A small image classifier, trained from scratch.
Model: 9.72M parameters, 64-pixel images, patch size [8, 8].
Rows from block 8 of a small image classifier, named by matrix and row number. Rows with one number belong to one neuron. Each number is 50 + 15 x the weight over its row's rms, rounded and kept within 0 to 99. All counts start at 0.
Before each neuron's rows are labels from the 100 images, of 14848, where the neuron reaches its largest size: "strongest on" is what is common among them. Only what is clearly more common there than usual is listed. The data: photos of plants, animals and fungi (iNaturalist).
# u: gMLP up (value half) (model.blocks.8.mixer.u.weight, 512x512), inputs 86-171
# v: gMLP up (gate half) (model.blocks.8.mixer.v.weight, 512x512), inputs 86-171
# out: gMLP down (model.blocks.8.mixer.out.weight, 512x512, transposed), outputs 86-171

strongest on: class Insecta; phylum Arthropoda
u.132:45 29 73 55 42 25 42 27 50 53 67 51 67 64 52 21 77 69 46 50 47 51 67 76 58 52 41 39 66 39 45 60 43 50 59 51 26 43 46 60 66 40 76 49 24 60 59 37 68 50 45 45 52 44 27 47 41 31 63 46 53 45 34 37 53 45 47 47 50 21 39 26 51 18 70 55 65 51 29 66 46 58 24 35 33 32
v.132:28 62 61 81 65 50 48 57 43 42 62 52 28 41 56 41 57 54 83 72 74 20 37 29 56 43 63 64 67 07 36 59 50 46 03 49 56 38 30 37 30 44 34 57 39 56 61 30 51 62 42 47 35 37 65 35 50 22 59 60 46 63 79 61 51 49 27 47 35 37 59 42 63 65 42 85 62 73 55 52 46 21 69 56 44 33
out.132:46 31 50 50 57 37 57 30 56 11 54 48 41 32 53 56 49 67 29 24 55 40 38 55 53 63 61 41 77 45 47 67 26 32 40 41 34 60 00 40 18 41 34 30 32 45 66 40 31 38 38 57 57 87 60 42 69 36 61 43 53 62 22 33 68 47 60 57 47 43 59 38 34 43 64 29 41 87 74 28 81 54 50 57 32 52

strongest on: class: Aves; order Accipitriformes; family: Accipitridae
u.267:56 38 50 55 53 34 35 63 87 68 62 46 22 56 51 61 28 60 54 49 39 59 60 65 71 38 46 47 39 71 47 67 45 55 55 40 32 45 58 44 49 45 57 40 38 56 54 56 57 65 58 59 43 59 63 42 52 60 51 47 65 53 58 68 47 69 52 51 42 58 52 76 65 71 63 48 60 71 96 33 76 21 53 63 30 39
v.267:52 53 50 35 55 62 52 46 35 33 69 47 62 59 36 45 56 32 56 39 39 43 40 42 56 40 32 42 71 56 59 26 50 28 66 41 57 67 19 24 46 57 50 51 50 40 40 42 50 57 51 95 35 67 50 15 55 61 40 24 44 58 32 45 44 45 45 49 39 29 57 20 33 89 63 58 40 37 72 58 67 42 76 52 62 62
out.267:62 38 54 56 39 41 34 55 40 67 54 61 42 73 37 46 43 41 67 44 47 60 16 47 51 16 39 62 58 38 37 69 66 78 39 50 51 43 51 28 21 42 40 55 58 68 39 18 32 58 43 78 45 54 31 45 55 43 45 45 37 57 62 74 18 30 52 45 33 74 35 61 38 40 42 57 59 64 58 44 54 41 76 56 82 01

strongest on: order Charadriiformes; family: Laridae; text has "gull"
u.169:74 34 62 31 64 61 65 70 50 38 70 65 27 41 53 39 52 67 39 46 43 26 68 65 72 43 35 24 27 45 46 23 68 58 52 64 68 48 48 61 43 45 67 49 35 49 28 49 39 46 43 28 22 53 30 23 33 16 62 37 49 54 45 35 59 58 73 43 97 46 43 36 59 46 37 73 71 24 59 63 65 53 42 36 48 44
v.169:32 52 45 82 52 39 60 70 32 56 47 30 54 57 35 40 40 53 52 41 52 72 48 09 15 56 47 52 32 42 13 57 60 34 65 49 59 62 66 61 35 70 53 58 56 75 38 57 25 70 58 61 50 85 41 37 31 74 59 33 61 41 50 33 54 54 65 82 82 65 42 61 54 35 54 54 51 27 57 29 49 40 25 59 56 39
out.169:09 39 48 32 46 46 32 40 33 74 53 51 53 29 56 27 59 22 70 33 70 36 63 47 73 73 79 52 71 74 63 72 66 52 50 35 50 64 38 29 31 58 46 43 61 40 62 74 38 42 50 40 47 58 52 46 35 49 41 56 64 55 42 61 46 28 69 67 66 72 55 65 49 50 71 38 87 27 42 48 64 31 52 59 50 42

strongest on: class: Aves; order Accipitriformes; family: Accipitridae
u.250:35 37 28 60 35 27 47 60 41 32 51 59 50 40 00 53 53 59 63 82 30 52 44 27 34 43 60 34 44 51 37 50 57 41 66 30 38 75 60 44 65 48 34 47 53 45 62 61 75 44 63 80 55 50 52 64 72 44 52 57 42 54 19 57 43 47 27 54 66 49 36 51 57 36 63 40 37 51 46 41 49 64 25 67 58 71
v.250:24 38 54 42 28 42 60 68 65 23 79 46 59 40 29 96 69 44 34 56 48 20 22 65 47 34 38 75 26 56 52 35 55 24 62 59 29 58 57 27 45 62 64 32 37 67 28 44 30 58 44 57 58 19 48 58 66 39 68 39 17 32 41 34 71 43 25 13 47 42 41 59 53 65 43 50 55 57 40 55 80 50 67 75 32 59
out.250:52 56 61 33 44 44 68 47 64 50 33 56 49 36 52 42 40 50 88 34 59 43 73 54 37 47 33 62 73 24 58 52 55 28 68 84 38 44 63 65 39 43 57 50 41 65 50 53 65 63 59 73 60 34 44 55 76 50 56 58 42 40 58 45 49 45 47 57 74 59 46 51 56 64 53 69 28 32 70 88 51 55 67 73 43 62

strongest on: class: Aves; order Accipitriformes; family: Accipitridae
u.455:75 73 42 40 80 55 69 66 43 48 50 71 56 52 43 58 20 57 47 67 48 20 58 29 44 67 51 62 44 44 56 52 63 33 51 44 50 61 52 99 38 57 50 54 49 41 42 51 83 65 70 59 53 45 16 59 68 29 27 47 20 65 66 54 47 44 62 61 39 59 43 66 31 49 44 35 43 47 69 59 36 42 68 35 32 35
v.455:28 52 51 38 42 65 54 65 57 55 45 43 52 61 47 42 68 40 20 19 45 49 38 49 50 48 51 70 36 62 44 30 19 41 69 50 57 72 60 47 30 52 18 47 11 60 34 33 42 27 62 37 43 50 16 40 62 13 67 42 55 64 46 57 71 50 55 58 27 77 47 54 36 72 67 77 64 53 58 51 47 54 88 49 59 41
out.455:43 39 57 44 47 43 56 52 36 67 53 43 19 59 59 54 42 60 70 40 42 66 33 74 65 47 63 36 51 47 52 62 49 51 50 43 64 39 55 43 72 54 62 69 55 73 49 74 34 51 81 79 27 62 49 62 36 58 42 42 23 54 61 35 65 52 48 44 73 78 27 69 41 26 25 46 35 57 53 50 46 81 64 43 67 17

strongest on: order Anseriformes; family: Anatidae
u.511:15 56 35 44 43 37 66 55 60 55 40 71 45 22 46 70 38 64 47 45 74 55 30 27 17 38 47 58 33 41 71 65 75 67 43 30 47 62 53 30 72 88 39 26 55 51 53 28 60 31 31 30 50 64 55 55 34 33 46 56 46 68 54 40 85 32 54 57 42 55 58 60 65 67 47 30 59 51 46 31 37 35 51 56 72 35
v.511:50 47 59 68 69 54 63 50 36 83 93 59 31 44 45 39 72 63 48 29 34 43 51 72 49 56 56 30 53 51 71 51 69 58 19 51 52 85 55 60 27 52 49 53 63 19 59 52 81 62 25 10 43 48 69 52 50 37 73 62 61 48 75 41 27 48 53 58 53 44 84 60 26 44 79 80 50 42 51 43 39 81 47 42 62 77
out.511:42 29 79 41 74 35 47 36 52 64 46 49 57 68 46 71 49 30 22 25 48 56 39 23 68 20 48 37 65 73 34 30 47 49 45 49 36 47 47 53 41 49 29 44 48 51 37 18 48 48 62 32 49 27 73 55 44 79 60 44 67 60 35 64 52 58 36 47 54 35 54 41 67 66 57 45 42 36 47 34 50 64 73 63 56 64

strongest on: class: Aves; order Anseriformes; family: Anatidae
u.27:44 48 38 61 32 46 42 38 59 27 45 73 54 62 41 44 26 47 44 33 58 52 54 53 57 30 26 20 20 43 50 41 36 28 41 42 29 51 67 27 69 63 58 50 48 40 50 60 40 68 54 46 68 83 24 44 65 44 79 60 39 59 51 09 71 48 27 43 56 69 37 73 43 54 62 58 87 52 40 42 42 62 45 64 55 57
v.27:50 70 62 54 80 23 07 55 40 52 65 34 31 27 60 43 58 35 56 61 59 34 60 35 43 64 70 68 48 45 60 40 35 47 28 26 49 50 36 41 37 26 17 59 53 72 59 56 34 21 41 53 47 34 62 52 38 32 49 55 48 47 33 56 45 45 69 55 58 48 68 55 45 55 62 51 45 36 61 77 89 58 70 39 64 57
out.27:27 82 46 44 58 28 32 47 34 40 43 63 36 48 36 44 19 64 68 56 48 43 51 43 61 23 51 70 56 28 33 40 22 56 46 58 58 46 64 57 39 61 58 82 57 56 57 41 35 53 31 34 37 12 49 46 46 30 50 51 54 42 50 70 51 55 53 74 12 52 64 44 36 61 34 50 49 38 48 69 67 81 56 29 62 56

strongest on: class: Aves; order Anseriformes; family: Anatidae
u.176:48 33 36 56 40 57 57 70 48 61 70 47 41 51 54 23 47 28 48 51 57 60 57 73 66 58 72 37 34 64 63 58 57 52 31 50 55 20 42 56 67 58 59 65 61 65 37 35 58 32 71 72 13 38 46 45 68 79 56 55 63 81 62 46 34 43 85 44 76 50 57 45 79 49 64 31 35 39 56 23 20 58 41 44 47 38
v.176:78 56 52 52 52 99 62 32 47 57 35 59 72 68 63 51 56 54 38 22 28 57 45 35 49 18 23 56 67 62 62 41 50 68 40 84 45 48 46 46 48 49 78 42 57 57 74 58 35 64 64 35 41 57 65 56 43 52 29 77 67 36 52 53 14 49 63 57 73 54 42 49 51 47 70 47 32 61 72 47 37 79 58 79 77 64
out.176:72 56 70 46 46 35 67 58 44 79 45 46 44 36 52 81 69 54 49 57 52 50 61 29 42 53 57 20 63 44 46 36 41 43 61 83 37 65 52 60 61 54 64 74 76 55 39 77 50 50 45 37 47 64 67 54 49 48 24 40 29 53 49 64 63 64 78 62 71 36 30 50 59 25 73 38 78 55 76 30 54 68 75 55 30 60

strongest on: class Insecta; phylum Arthropoda; order Coleoptera
u.20:72 39 40 55 59 49 46 44 51 32 46 20 32 43 61 52 58 74 52 32 30 55 19 33 33 59 38 54 77 50 33 23 50 75 71 58 39 68 55 68 52 41 81 30 70 25 20 67 35 49 73 54 39 40 54 38 53 58 44 46 47 48 43 70 27 45 40 38 18 37 51 56 50 55 51 65 55 39 34 35 67 35 55 53 34 69
v.20:06 53 86 55 39 57 59 50 69 48 64 26 48 67 49 45 50 54 57 71 67 53 60 67 58 32 36 73 57 36 74 30 58 54 41 43 44 63 29 45 61 62 49 34 11 39 47 64 49 55 81 36 51 26 59 59 36 48 35 53 45 32 52 63 41 25 90 49 64 70 25 74 49 65 48 47 19 44 55 66 44 90 10 29 46 33
out.20:77 51 44 60 63 52 41 82 31 75 77 42 54 53 54 56 43 58 41 36 41 58 44 41 13 44 44 67 45 36 39 58 64 39 31 52 40 43 43 51 48 46 51 30 29 53 52 30 44 75 26 52 86 25 39 36 75 52 75 52 65 55 45 40 14 65 97 60 46 43 38 60 44 62 34 32 54 59 68 60 44 50 44 34 20 49

strongest on: class Insecta; phylum Arthropoda; order Lepidoptera
u.88:50 33 64 56 28 46 53 57 29 24 51 46 54 49 45 55 48 53 52 40 62 16 61 66 44 68 45 57 50 48 34 44 54 62 27 34 70 32 46 27 42 27 28 51 54 71 81 23 56 79 55 48 61 58 35 49 58 47 31 44 69 35 64 48 45 49 47 49 21 45 24 69 62 79 36 68 37 35 62 28 28 74 53 67 60 66
v.88:38 39 61 76 38 60 40 51 60 70 55 36 77 46 33 64 54 43 95 28 31 15 31 49 44 81 37 15 44 19 48 30 39 70 49 43 33 47 32 38 33 38 53 41 35 54 55 70 47 49 43 52 59 85 42 48 30 53 49 64 41 60 40 50 59 46 49 63 48 44 56 47 60 28 48 69 62 61 32 48 31 49 44 80 38 53
out.88:40 59 74 47 61 49 31 60 47 41 28 49 42 39 10 32 25 55 69 43 16 54 49 14 59 32 56 28 18 70 47 56 78 30 44 29 47 53 42 60 48 65 40 38 58 35 73 48 41 46 67 33 38 38 39 25 34 44 55 57 56 73 81 38 51 57 97 49 16 51 44 48 27 33 39 38 20 33 29 41 53 50 40 45 51 63

strongest on: class: Aves; order Accipitriformes; family: Accipitridae
u.301:56 51 45 73 60 57 68 68 62 39 38 52 34 38 64 18 45 47 59 42 65 55 60 51 60 48 59 79 43 48 33 44 45 67 54 18 43 30 22 51 49 71 67 77 59 31 34 59 46 48 57 31 65 25 49 89 52 59 30 34 60 62 33 32 62 38 41 21 45 59 46 40 61 39 59 53 58 75 59 51 38 50 72 38 25 48
v.301:58 61 82 54 30 64 28 57 69 57 32 53 64 47 63 74 55 59 53 49 65 62 39 62 67 38 49 68 35 56 55 78 35 41 35 48 45 35 58 30 50 46 23 38 31 54 50 28 34 55 23 41 76 66 72 34 39 55 60 72 35 43 47 58 57 49 55 58 68 31 66 53 60 33 40 59 42 19 67 57 68 45 66 50 74 49
out.301:51 66 71 70 47 23 40 40 43 19 51 60 50 34 61 36 65 55 28 81 42 42 52 46 57 58 72 62 50 62 70 51 48 37 61 39 63 40 47 52 63 39 46 45 75 48 47 49 68 50 61 50 60 51 47 75 44 36 58 50 56 51 48 49 21 24 66 53 52 53 44 51 50 47 53 17 34 70 57 24 57 75 49 16 40 39

strongest on: class: Aves; order Anseriformes; family: Anatidae
u.213:61 45 52 55 72 38 36 35 37 67 38 41 48 57 53 88 58 29 46 52 60 24 51 46 36 47 32 38 39 50 53 31 65 57 37 60 47 54 42 41 60 21 51 48 57 45 69 54 53 45 43 56 64 70 42 60 50 46 42 63 56 37 36 40 53 51 49 47 53 30 42 35 49 31 43 47 67 72 41 24 69 33 17 76 75 59
v.213:49 41 46 25 47 38 37 52 89 47 56 85 56 64 62 56 76 60 45 28 19 32 44 30 24 37 49 52 51 18 71 39 60 60 34 56 47 62 47 57 70 70 20 60 47 33 70 58 68 59 63 19 63 47 48 47 54 12 33 43 42 58 44 75 66 40 58 29 76 64 52 49 38 57 47 41 59 36 64 70 63 50 53 82 51 52
out.213:59 93 50 39 89 53 49 41 52 29 39 54 24 62 53 55 46 25 46 51 75 51 50 75 17 48 64 53 64 58 55 08 63 12 51 67 60 50 73 51 75 57 42 73 60 44 30 75 23 59 40 48 44 60 44 58 51 56 28 55 44 77 56 33 48 46 43 52 66 16 66 69 47 42 56 45 37 42 50 49 48 46 39 73 51 79