config = dict(
    arch='gmlp',
    model='image classifier',
    dataset='photos of plants, animals and fungi (iNaturalist)',
    train_examples=155796,
    image_size=64,
    crop_scale_min=0.7,
    horizontal_flip=True,
    rotation_deg=5,
    targets=['family'],
    num_classes=181,
    norm='layernorm',
    mlp_ratio=2,
    patch_size=[8, 8],
    conv_stem=False,
    layers=12,
    width=512,
    loss='cross_entropy',
    residual_init='none',
    optimizer='normuon',
    muon_scale='match_rms_adamw',
    lr=0.0069,
    momentum=0.9,
    nesterov=True,
    orthogonalizer='newton_schulz_5',
    adamw_lr_other_params=0.002,
    grad_clip=0.5,
    steps=9700,
    batch_size=512,
    epochs=31.9,
    lr_schedule='step',
    warmup_steps=290,
    weight_decay=0.09,
    adamw_weight_decay_other_params=0.05,
)
Rows from block 8, named by matrix and row number. Rows with one number belong to one neuron. Each number is 128 + 32 x the weight over its row's rms, rounded and kept within 0 to 255. All counts start at 0. Numbers have three digits each. After the name is the row's rms in percent of the matrix's.
# u: gMLP up (value half) (model.blocks.8.mixer.u.weight, 512x512), inputs 344-429
# v: gMLP up (gate half) (model.blocks.8.mixer.v.weight, 512x512), inputs 344-429
# out: gMLP down (model.blocks.8.mixer.out.weight, 512x512, transposed), outputs 344-429
u.359 106:146161118107193144204158129136124088140104187111097105133069107093151163118180159129084117191108135093149145153102130143138140139098105112128149152095109101147194163154162095103086102139104105125141066174144108092058075159122089106103162140102101142114123088
v.359 104:122163135117121173144160167152097142153132141153138129178092101137126141095130142078088148126116157148119154139121120156200164159111108093133081154125121125067087125182180146158107138135136126125119083169145141102046156184183046172159149127122138120067118089
out.359 101:115113066172135157100160159191050095126073153060116156059029160115102131102102140104176117144100124104144164138112094102095120133206123103131167117152202162138155123137086098051101114103080106136164185135114115096087180134118128158150130130150084122151112149
u.360 102:148133138111096118087140075107143117091100151110103095170157121132090158135176141139084103079118120150156093110092143090138117144106136146141121106094090187142128180116142133139182074140148112158164152123147113170125105167144116117132144090091153106047131104
v.360 096:138152145144112168157159192148122134154101117095133217136130124089158166145073126121094137147177146128054120159139131097128120139099132107119084148086145119121139143137123125210136080112078160129138082155096160075125142175102105124121211119109109139134073139
out.360 102:079117182141088082127125208170144116137101136158138123119167150134134198141168145229132139109115117099142093138156153129100084099187137142071099166089185177093141150055128079114167116160133138150138143146100103159112129040153195110123169118177130136158134115
u.361 104:131058139140140162130090098116107188132133175169130172115132120125166103116135060179093114163137136135162082179107093120057122140150149182164149161161066176039159093130143107168068104121138164142131101116156136105079151091084157170146123048093141147123105113
v.361 100:118071110154118111147152159077157135115140072136164121127118103161157150102134122105114129116172125121136120128148159113134143138129146126135120147186139116032166163121136156074187116167106120120104126139069081127111153124106169110123152201143117056132103131
out.361 103:136163113145142107159114164167153091123188111128145151116095171136091090125195079118158165146158154092139094097180091108147163104140129049122103164154150132072127093139075133145128166158097131060157131104090075140175117067116107149124125109078201106184143212
u.362 103:159091113144162140154167099150090088064140169134139171091097092112159183105097144075183161145118127102112232117125122148110132122112124113173102137181132133119119156098145090128153079099121079044136124119097128142113116109108092116149143080139184157098130124
v.362 106:121100080101158169087133158108101176199145104109091133136105102128135079099193072152139068123131110167166170110150161165146167155096095135099093107134180160115158124122115151144143145215078110128125126127108154149109082146160133168118168166139151154150134135
out.362 103:148141155158145122107161166140116113094114141113108171161140106122133189146101112137143129139115056102137183190141140097150115132143177075138079103161152110119122105139101126147096133135100130209128156078167185068125127059144086160100149080090188102185143170
u.363 099:140162147093221089099143102165151157113099082120144124120162133113160105147126151121080097160102097125105145108068104129083152120186084128136158143099166096100157103125072120130104068112096143202188131108136136150132165153095133190080116114139144068182137126
v.363 100:104111134156169137100138133077127059120047167093174200170150177171124125109113165154075037140104129091125143181122113079134092135094115159122119157145115087085126099124137134110107139105112123150117173137088150138168127151198173111122141188164112127105119107
out.363 099:184142128075117096113114072143163092133172127093097094112147099186077102110177220136157103159132162162161175113076179060140140085092150096177085122059113076132141171111149105037130171108141115085129122135124113170153137132126126146145134115157119126126126142
u.364 095:126107087114094104163115118114112117088106150146111105155149158167114126117202147130099086073130146150180098118108044115155111147054112087146187080073142111187181028066154127143135097127104115170086140101201100121102204198176108198122180152059144135081158103
v.364 097:197104104069137114155136142106089170123120072145124160136040093103120125132136109117178144133171112168081065100099160151081147134185063108141103116155053163164135150130120182109106164159125068172141116152222169082117173166124110100125127154187116119137193166
out.364 099:102138144070145092126164157158074102087186199150122129110182118179121140119136128080147161127073112150112144068085177132129124101119141104099153141115102057091122142116112167086108109111142078156200125102122084132210163130094102076083130108113113107125124127
u.365 097:143183197090132086147146130097116158156145105113175143137083098155130131120092159160116180120139127119140131132114122088111119117137142162120124116174175147169048090158095179174122162137125122100162091127153146144158198119148181072077118053126119103122063096
v.365 098:083154103047097123109164100121122139185122082134149138114107096166136134125129155109151124136129176101137089093122135123136187148114162149109167100090168177155136088148143090189118137086123199120139140059077141093089194102131161117134138062128131158154106147
out.365 100:158151191157113112097126115143104153167105133184122162131176120078140136127111174121104150073119109086181150133110144116127099085112114160112116141150102081141141091177151129129049089076112132155093095139072173165099127102196131162153197119143130141118128174
u.367 100:153100083127102132106149156115117181163104125141142091103168119121109062175147117114140149134147045077152109097132110115117171127186148095137122162167086123138127131122115106112170152185113133118048140189130120104113156087130177119122195077138111156126110077
v.367 100:148174105088139130164079103136128186153122074101183108113103195119189125113134148150122120099137152064137154129165091118177183149148133161113138152137213107160119097156135162149123136090109158166142117151161186075114158090121151114151134103123102177084124119
out.367 100:141125130108114080210132133096105086080142133118098136217109093187109177090164099141161104175096148158216177120167128169153045135110120124116110097109111092033099111158073099129099147126160068143060135156146162120139173118140084140117150119157110096037163132
u.368 101:071123141144118171163092132104112085106114150133143107095153188139138088125123178096165115084102135131149046163091159070096139158090211148166158156114116145151072097134117133137077089123118133066125146138177158115144149196122127080171124157126106136149127104
v.368 103:145053144083133122176173104150144133133059104132130182077122140101147127113102125133138121118137119143122084137144085072114081161122164144142133141079117133133145134141136137122106107164094190160111179073140172113203067102170122160121193150179191113112125086
out.368 099:156123119127083086109111122128114118120082128163152111109142056147122101138079136161139100099092123107177155137133101142115105099123132174069157100129155134186131172059172149116146139067113159044173135127161155107120134136083139131120081116104176173149152134
u.369 101:085080147136164092152117132101148141079149113109140099078100120073176115136090135110157105131161116145106123079184155107142133110193083120131157118147149125185121123137142079125133169153145135138138149152123105109173060150169142066157084109060133104085167068
v.369 101:131077160107164131136154143135109155113135128082155198146147102179118185136157142126102141115082130147180122131073190121162132086151092093169162081120125115163131102150168086125162063134116130144059157110137165101112138150161118126139114065122092142120118086
out.369 104:153143066093133153126104104136152124124123156087180134186120142114161160150136157162114126174074099090075160148184156106109113129109050081123168171118151089136109125103090103107162144130143189149144111121192163082079097129153135051139075093098102118175142103
u.370 100:077177136108129131131129138140126097104105134131082089113148124180143169084186118148099076184155116092132076129048176087126148143129121076122159160086163139088176104064114134161120163154114066124085093118095147155117076136123124095143127137160115114137113128
v.370 101:167072057078072106156115116050097161141122101132115134130143082142100135126092135089056150150156207119195125132038085143122176167177092113146086187164147147174175111119105081137129162089133180122145137091077122177115152135056094153144097142128178125089141189
out.370 097:099118180184134134128160131125133119177126137163109085153152134125106138158193125146143083140148141066128142128118133123152117121121110083148115100171169153103186161090141182108134164091071130157076137050103171144168115095135124167171110081091083145131154103
u.371 098:129141126091186148165122188106109135059082088101094169103124219172211073166107114134106084124130071117134160119090119170059124147147108079175145183150157128111124094170139112088153102104130106074096059175075092160200109130136199171141083146155205151080168145
v.371 099:131120176183149191151137089113098151077194154159106191148181081136133134120129165090194101132110149095097171077140079160093095106079069129147138141088121181171139154164057108225192155112081106098156146172089111146093162150125127107148117183195140173100072116
out.371 100:132073173135148137143086130112129116178117100121114106125112176141161089149122223145118132146126103144124119098103136147130128091127127149155081087102168141147177175138130179142106146140164118146107121116155123133149140086142096105169117168146108137186143100
u.372 098:117092119073157127158165096178088136046114077135177159177226147102132112147146154085131128120175089119149101133193117061088129100082121090149137137161142101163194116106148137100136094135141100104129093164118143119132160163116122125127132135139087124140186111
v.372 099:093169164181137114121126067117102095137145109176096088118167137100109102160115103103117090164084156087138176118094121132136110139111113072109144132130169134112126159102139155132111136143156138177063157100113103121117187144118145064160114149122163166038147087
out.372 098:176147108109129155127140186153142101104117089134146111126166137140157104162097125091144142137139124130152125151152091114106145113091165110124103133142092095131153155079149111182151120182164162077088111158029139150132120135147134142072148217088100126101105169
u.373 098:186158157139124136162118093129149157099112164090198114119123153099109116110227107188125138137116139128133089119071135172115156096128139132160150096100117168132116137117178156096160136085125143121165144139133108131115131161140092115129125134128178141131127113
v.373 102:130119169082119101147132140141149154146140136113147092103144090150084151126138090150113124149150198141105177090148142105142073125141111183118067139119136195083145140143140124203137154162134123153103123146166085119084095125057181118140115143172140144132100086
out.373 098:168111166145157113072125112097152140124169137141124098139113168171125138134129151147147098118148105106129114141126115035191158092149168176121137125172193144085159097095119117026154160158225101113160121112098146083134200148072105109150161118172126057198083158
u.374 103:116141190110143103052115130116057178084113113180114158191138143129155121099090129156092105065161160140051119109134049158184126144126128127154156163109146114157157136098200141191180141211162149129112087137163135131098166034149146096096128143086150173109164089
v.374 099:178111141125194168142169159060188095161181187169155135115129171127117089140088138075104127131119072132122132141112044190159136217110110093146098096156177156099168107087141113173167143153099174122112101131120111215135083147183199119144123116173146158149072134
out.374 101:105104148096176095084112096153199112127129168119153077151151112161132151145088151130169119164151134170104100151111166149157103142116123199096157057141057139190150075128108124171110165079203111153146148111107159151162130102105140160131148099106119097111207102
u.375 105:157126093100170113078168102104146134115178140112124139133126127186170120140130151119131106152118156105167151132112194078126109135088121112207118081148148114168185116112126059125133178128189141087072135159166073161135172099092159186146084147224135118129112145
v.375 098:112157084124094127089156121139088125127154092141192074098148120110205163059117115141164078113149167118113125203110127109137188123135128169099189199137140088107130195157111180186124142141140071155167115137143134127165150122083094112189137148108083125100155092
out.375 108:112148122148120128138051164101143129124147105087130100114161140135173135141129155104134130085108149102131104215085127119122116133179118153063156168138094131066161141087158085126139091179117108118114129171136124123158131065128041111136126091124122162133126120
u.376 105:155133082157118097115219088148138119132115109095155106115123084188169115126166135092070182122148160152161161159120139111110159167158156168050110144164112174116127133133092113099118062098154124124116117094167148163186180153178080101122162086135170149139112140
v.376 101:130172094138090181067144086113145113138163155150089100114059089134109085115087179118121119132184152199133118146113168125162124084102150176123108133121150133208130129095081158196099093137092124176147080168097125122127115108139154155134130149088112175173113123
out.376 102:107216066142119110109133135175134104101128229144125097144135122148157106144119126173142099182133143146230129098147154131130087123094138088125084121100121157080148127079118120118117133079115119118107080111129194127143152116132165151154144104178125116088155180
u.377 102:197093049091100134126096151147091196145131133125150108113102105084052101128134121114121102098090116136043117140116193157131096099075114111134093175117100126084093160132094191108183090142138132113127148120147119126163063142151161067091180154142149137128145114
v.377 100:107143102131066111129102167204173133147143132132163065154103116143165064104138044108161102109118142108163151137097135137147142159126125215083081193131138106104119088122103099127155130118086099157075165108082146132128158172140166128112157123123219170118118119
out.377 103:152114129113106118099126134119108106094134133156123131129121184089144099164141142134118092108134099138147096141107083129121145123083086109132168136114063171158158158081173127099133137108190148152105173153100067135089085103114179117160151158153155083099114123
u.378 100:143131104150124153146151142136111114139118112142143142173080132044093188164148095105119152149144079088117077103101074081052146115131112031128120142100129129163090151147124108176140152126124120100086120130132102105154168144192165088104108096074169193105165161
v.378 097:112134114066141128144117152099090160085133144107133087129134108127105088202082147137080162103112134134173153174093150053100159137140113131185173061125139109147174174147181135120112111117166064106086113151106110155066104122132167151117099161193115126192079094
out.378 097:114157152092110161143085198157090097061147117133102136129144183098127148123068147111125123116127146136123106070148145127155088124121105145113127128121130114090121148089092127079141064171150198080148140163135089053132088137184109119082174129055098134178155198
u.379 102:147073151103092103173130095155082152115124130151126156084120165198116100132118189102110032113143116134124078173120185157168114122119088159142101113126152121133148151089143108105117175062140174116149126113108045129125098108139188101184121131129117174090165173
v.379 105:132116068093122145081146136187108161105170080084170088139131120114081174176173147150119048183121234156109159131098131110135161120175120155162141204174085138107049169104171125069079112168117140103184116174127097098172107093116180130167084166151166151148117110
out.379 101:132138161089141108151162094132146121067132090126124148150111110103089091129116092156157139108121132168162078147051115090197142135143107122126133191137100121172110138100153067126171125134115132105138117216142154061154166086070158096108144176118153102058071143
u.380 097:176115125118135082136075139106072124124060164087120124100151083159114055093149154133178089124098057097129161129180077113110111123142126111146123131175107155153113104124133095158147133144148131133120102131075115096135150159112127092169126134096095162133098140
v.380 098:101140149065130113150107088132125060160159175140125151138131140168149212155160062120141133093175141142148076131148105097164105130127077131132154128111116143129093141127125155152144033085129169099137127037140121119103203153060150128070136144176089125126122123
out.380 099:186101102114074079173175071113115145146119118125090103165123161134156155141125078148111138165158163139143173129153146131096072157160148155095093090183110078128095105111156147097119085124096130086165171107122170149120158141117124157090115104188155117131146150
u.381 098:161116170102105141093086175126109083139141145137136138172186111116176147187142201122088148203133108170166152119133150082086081199167086166127146099082119121119132081139116135212130097170164123072132103103168145190116095128074142142132167053099134141120106165
v.381 099:145063078102128152194112114066069142169095140124097161136132127128151176070133091096121078092144107155095154088125186142108084135124153142101095103122117071152100088043158174064168097163110145165121127135142134104109141083148142134117111142164097169172123132
out.381 100:070143120121167122165104206166180131115068127166170135171163096147105061155120136111100085170080126061176138100127104150083109143132084146187083128042124119128165120162147069141092129116156135100129139170066122092152100119212050104131167150123139146074130132
u.382 097:082148159077141217106109104107082115168163146169127167157098074159166133121205155116144136206161149194124160127089175180171109172140138195108127142091114115109138093125112168126147141158086092108118145100054083116137112122100137130143140163116188081078112133
v.382 101:076128154204164122147139121166111072157180163060129086127108091184082134093212121203148100113079126139103101145131114109091081108106144119100177107107188175125151092117150068154175122163157105135160109101096139109127106132098154155182177187115169155155141113
out.382 102:165149100200116186129162139174126113073142153100111131179097138114083088079146107175154154087025135178097128143155151122136154141080092093124146170146157126117144131140141154139115151103112057100154084157103146110167096136126109127162138064098092122098123099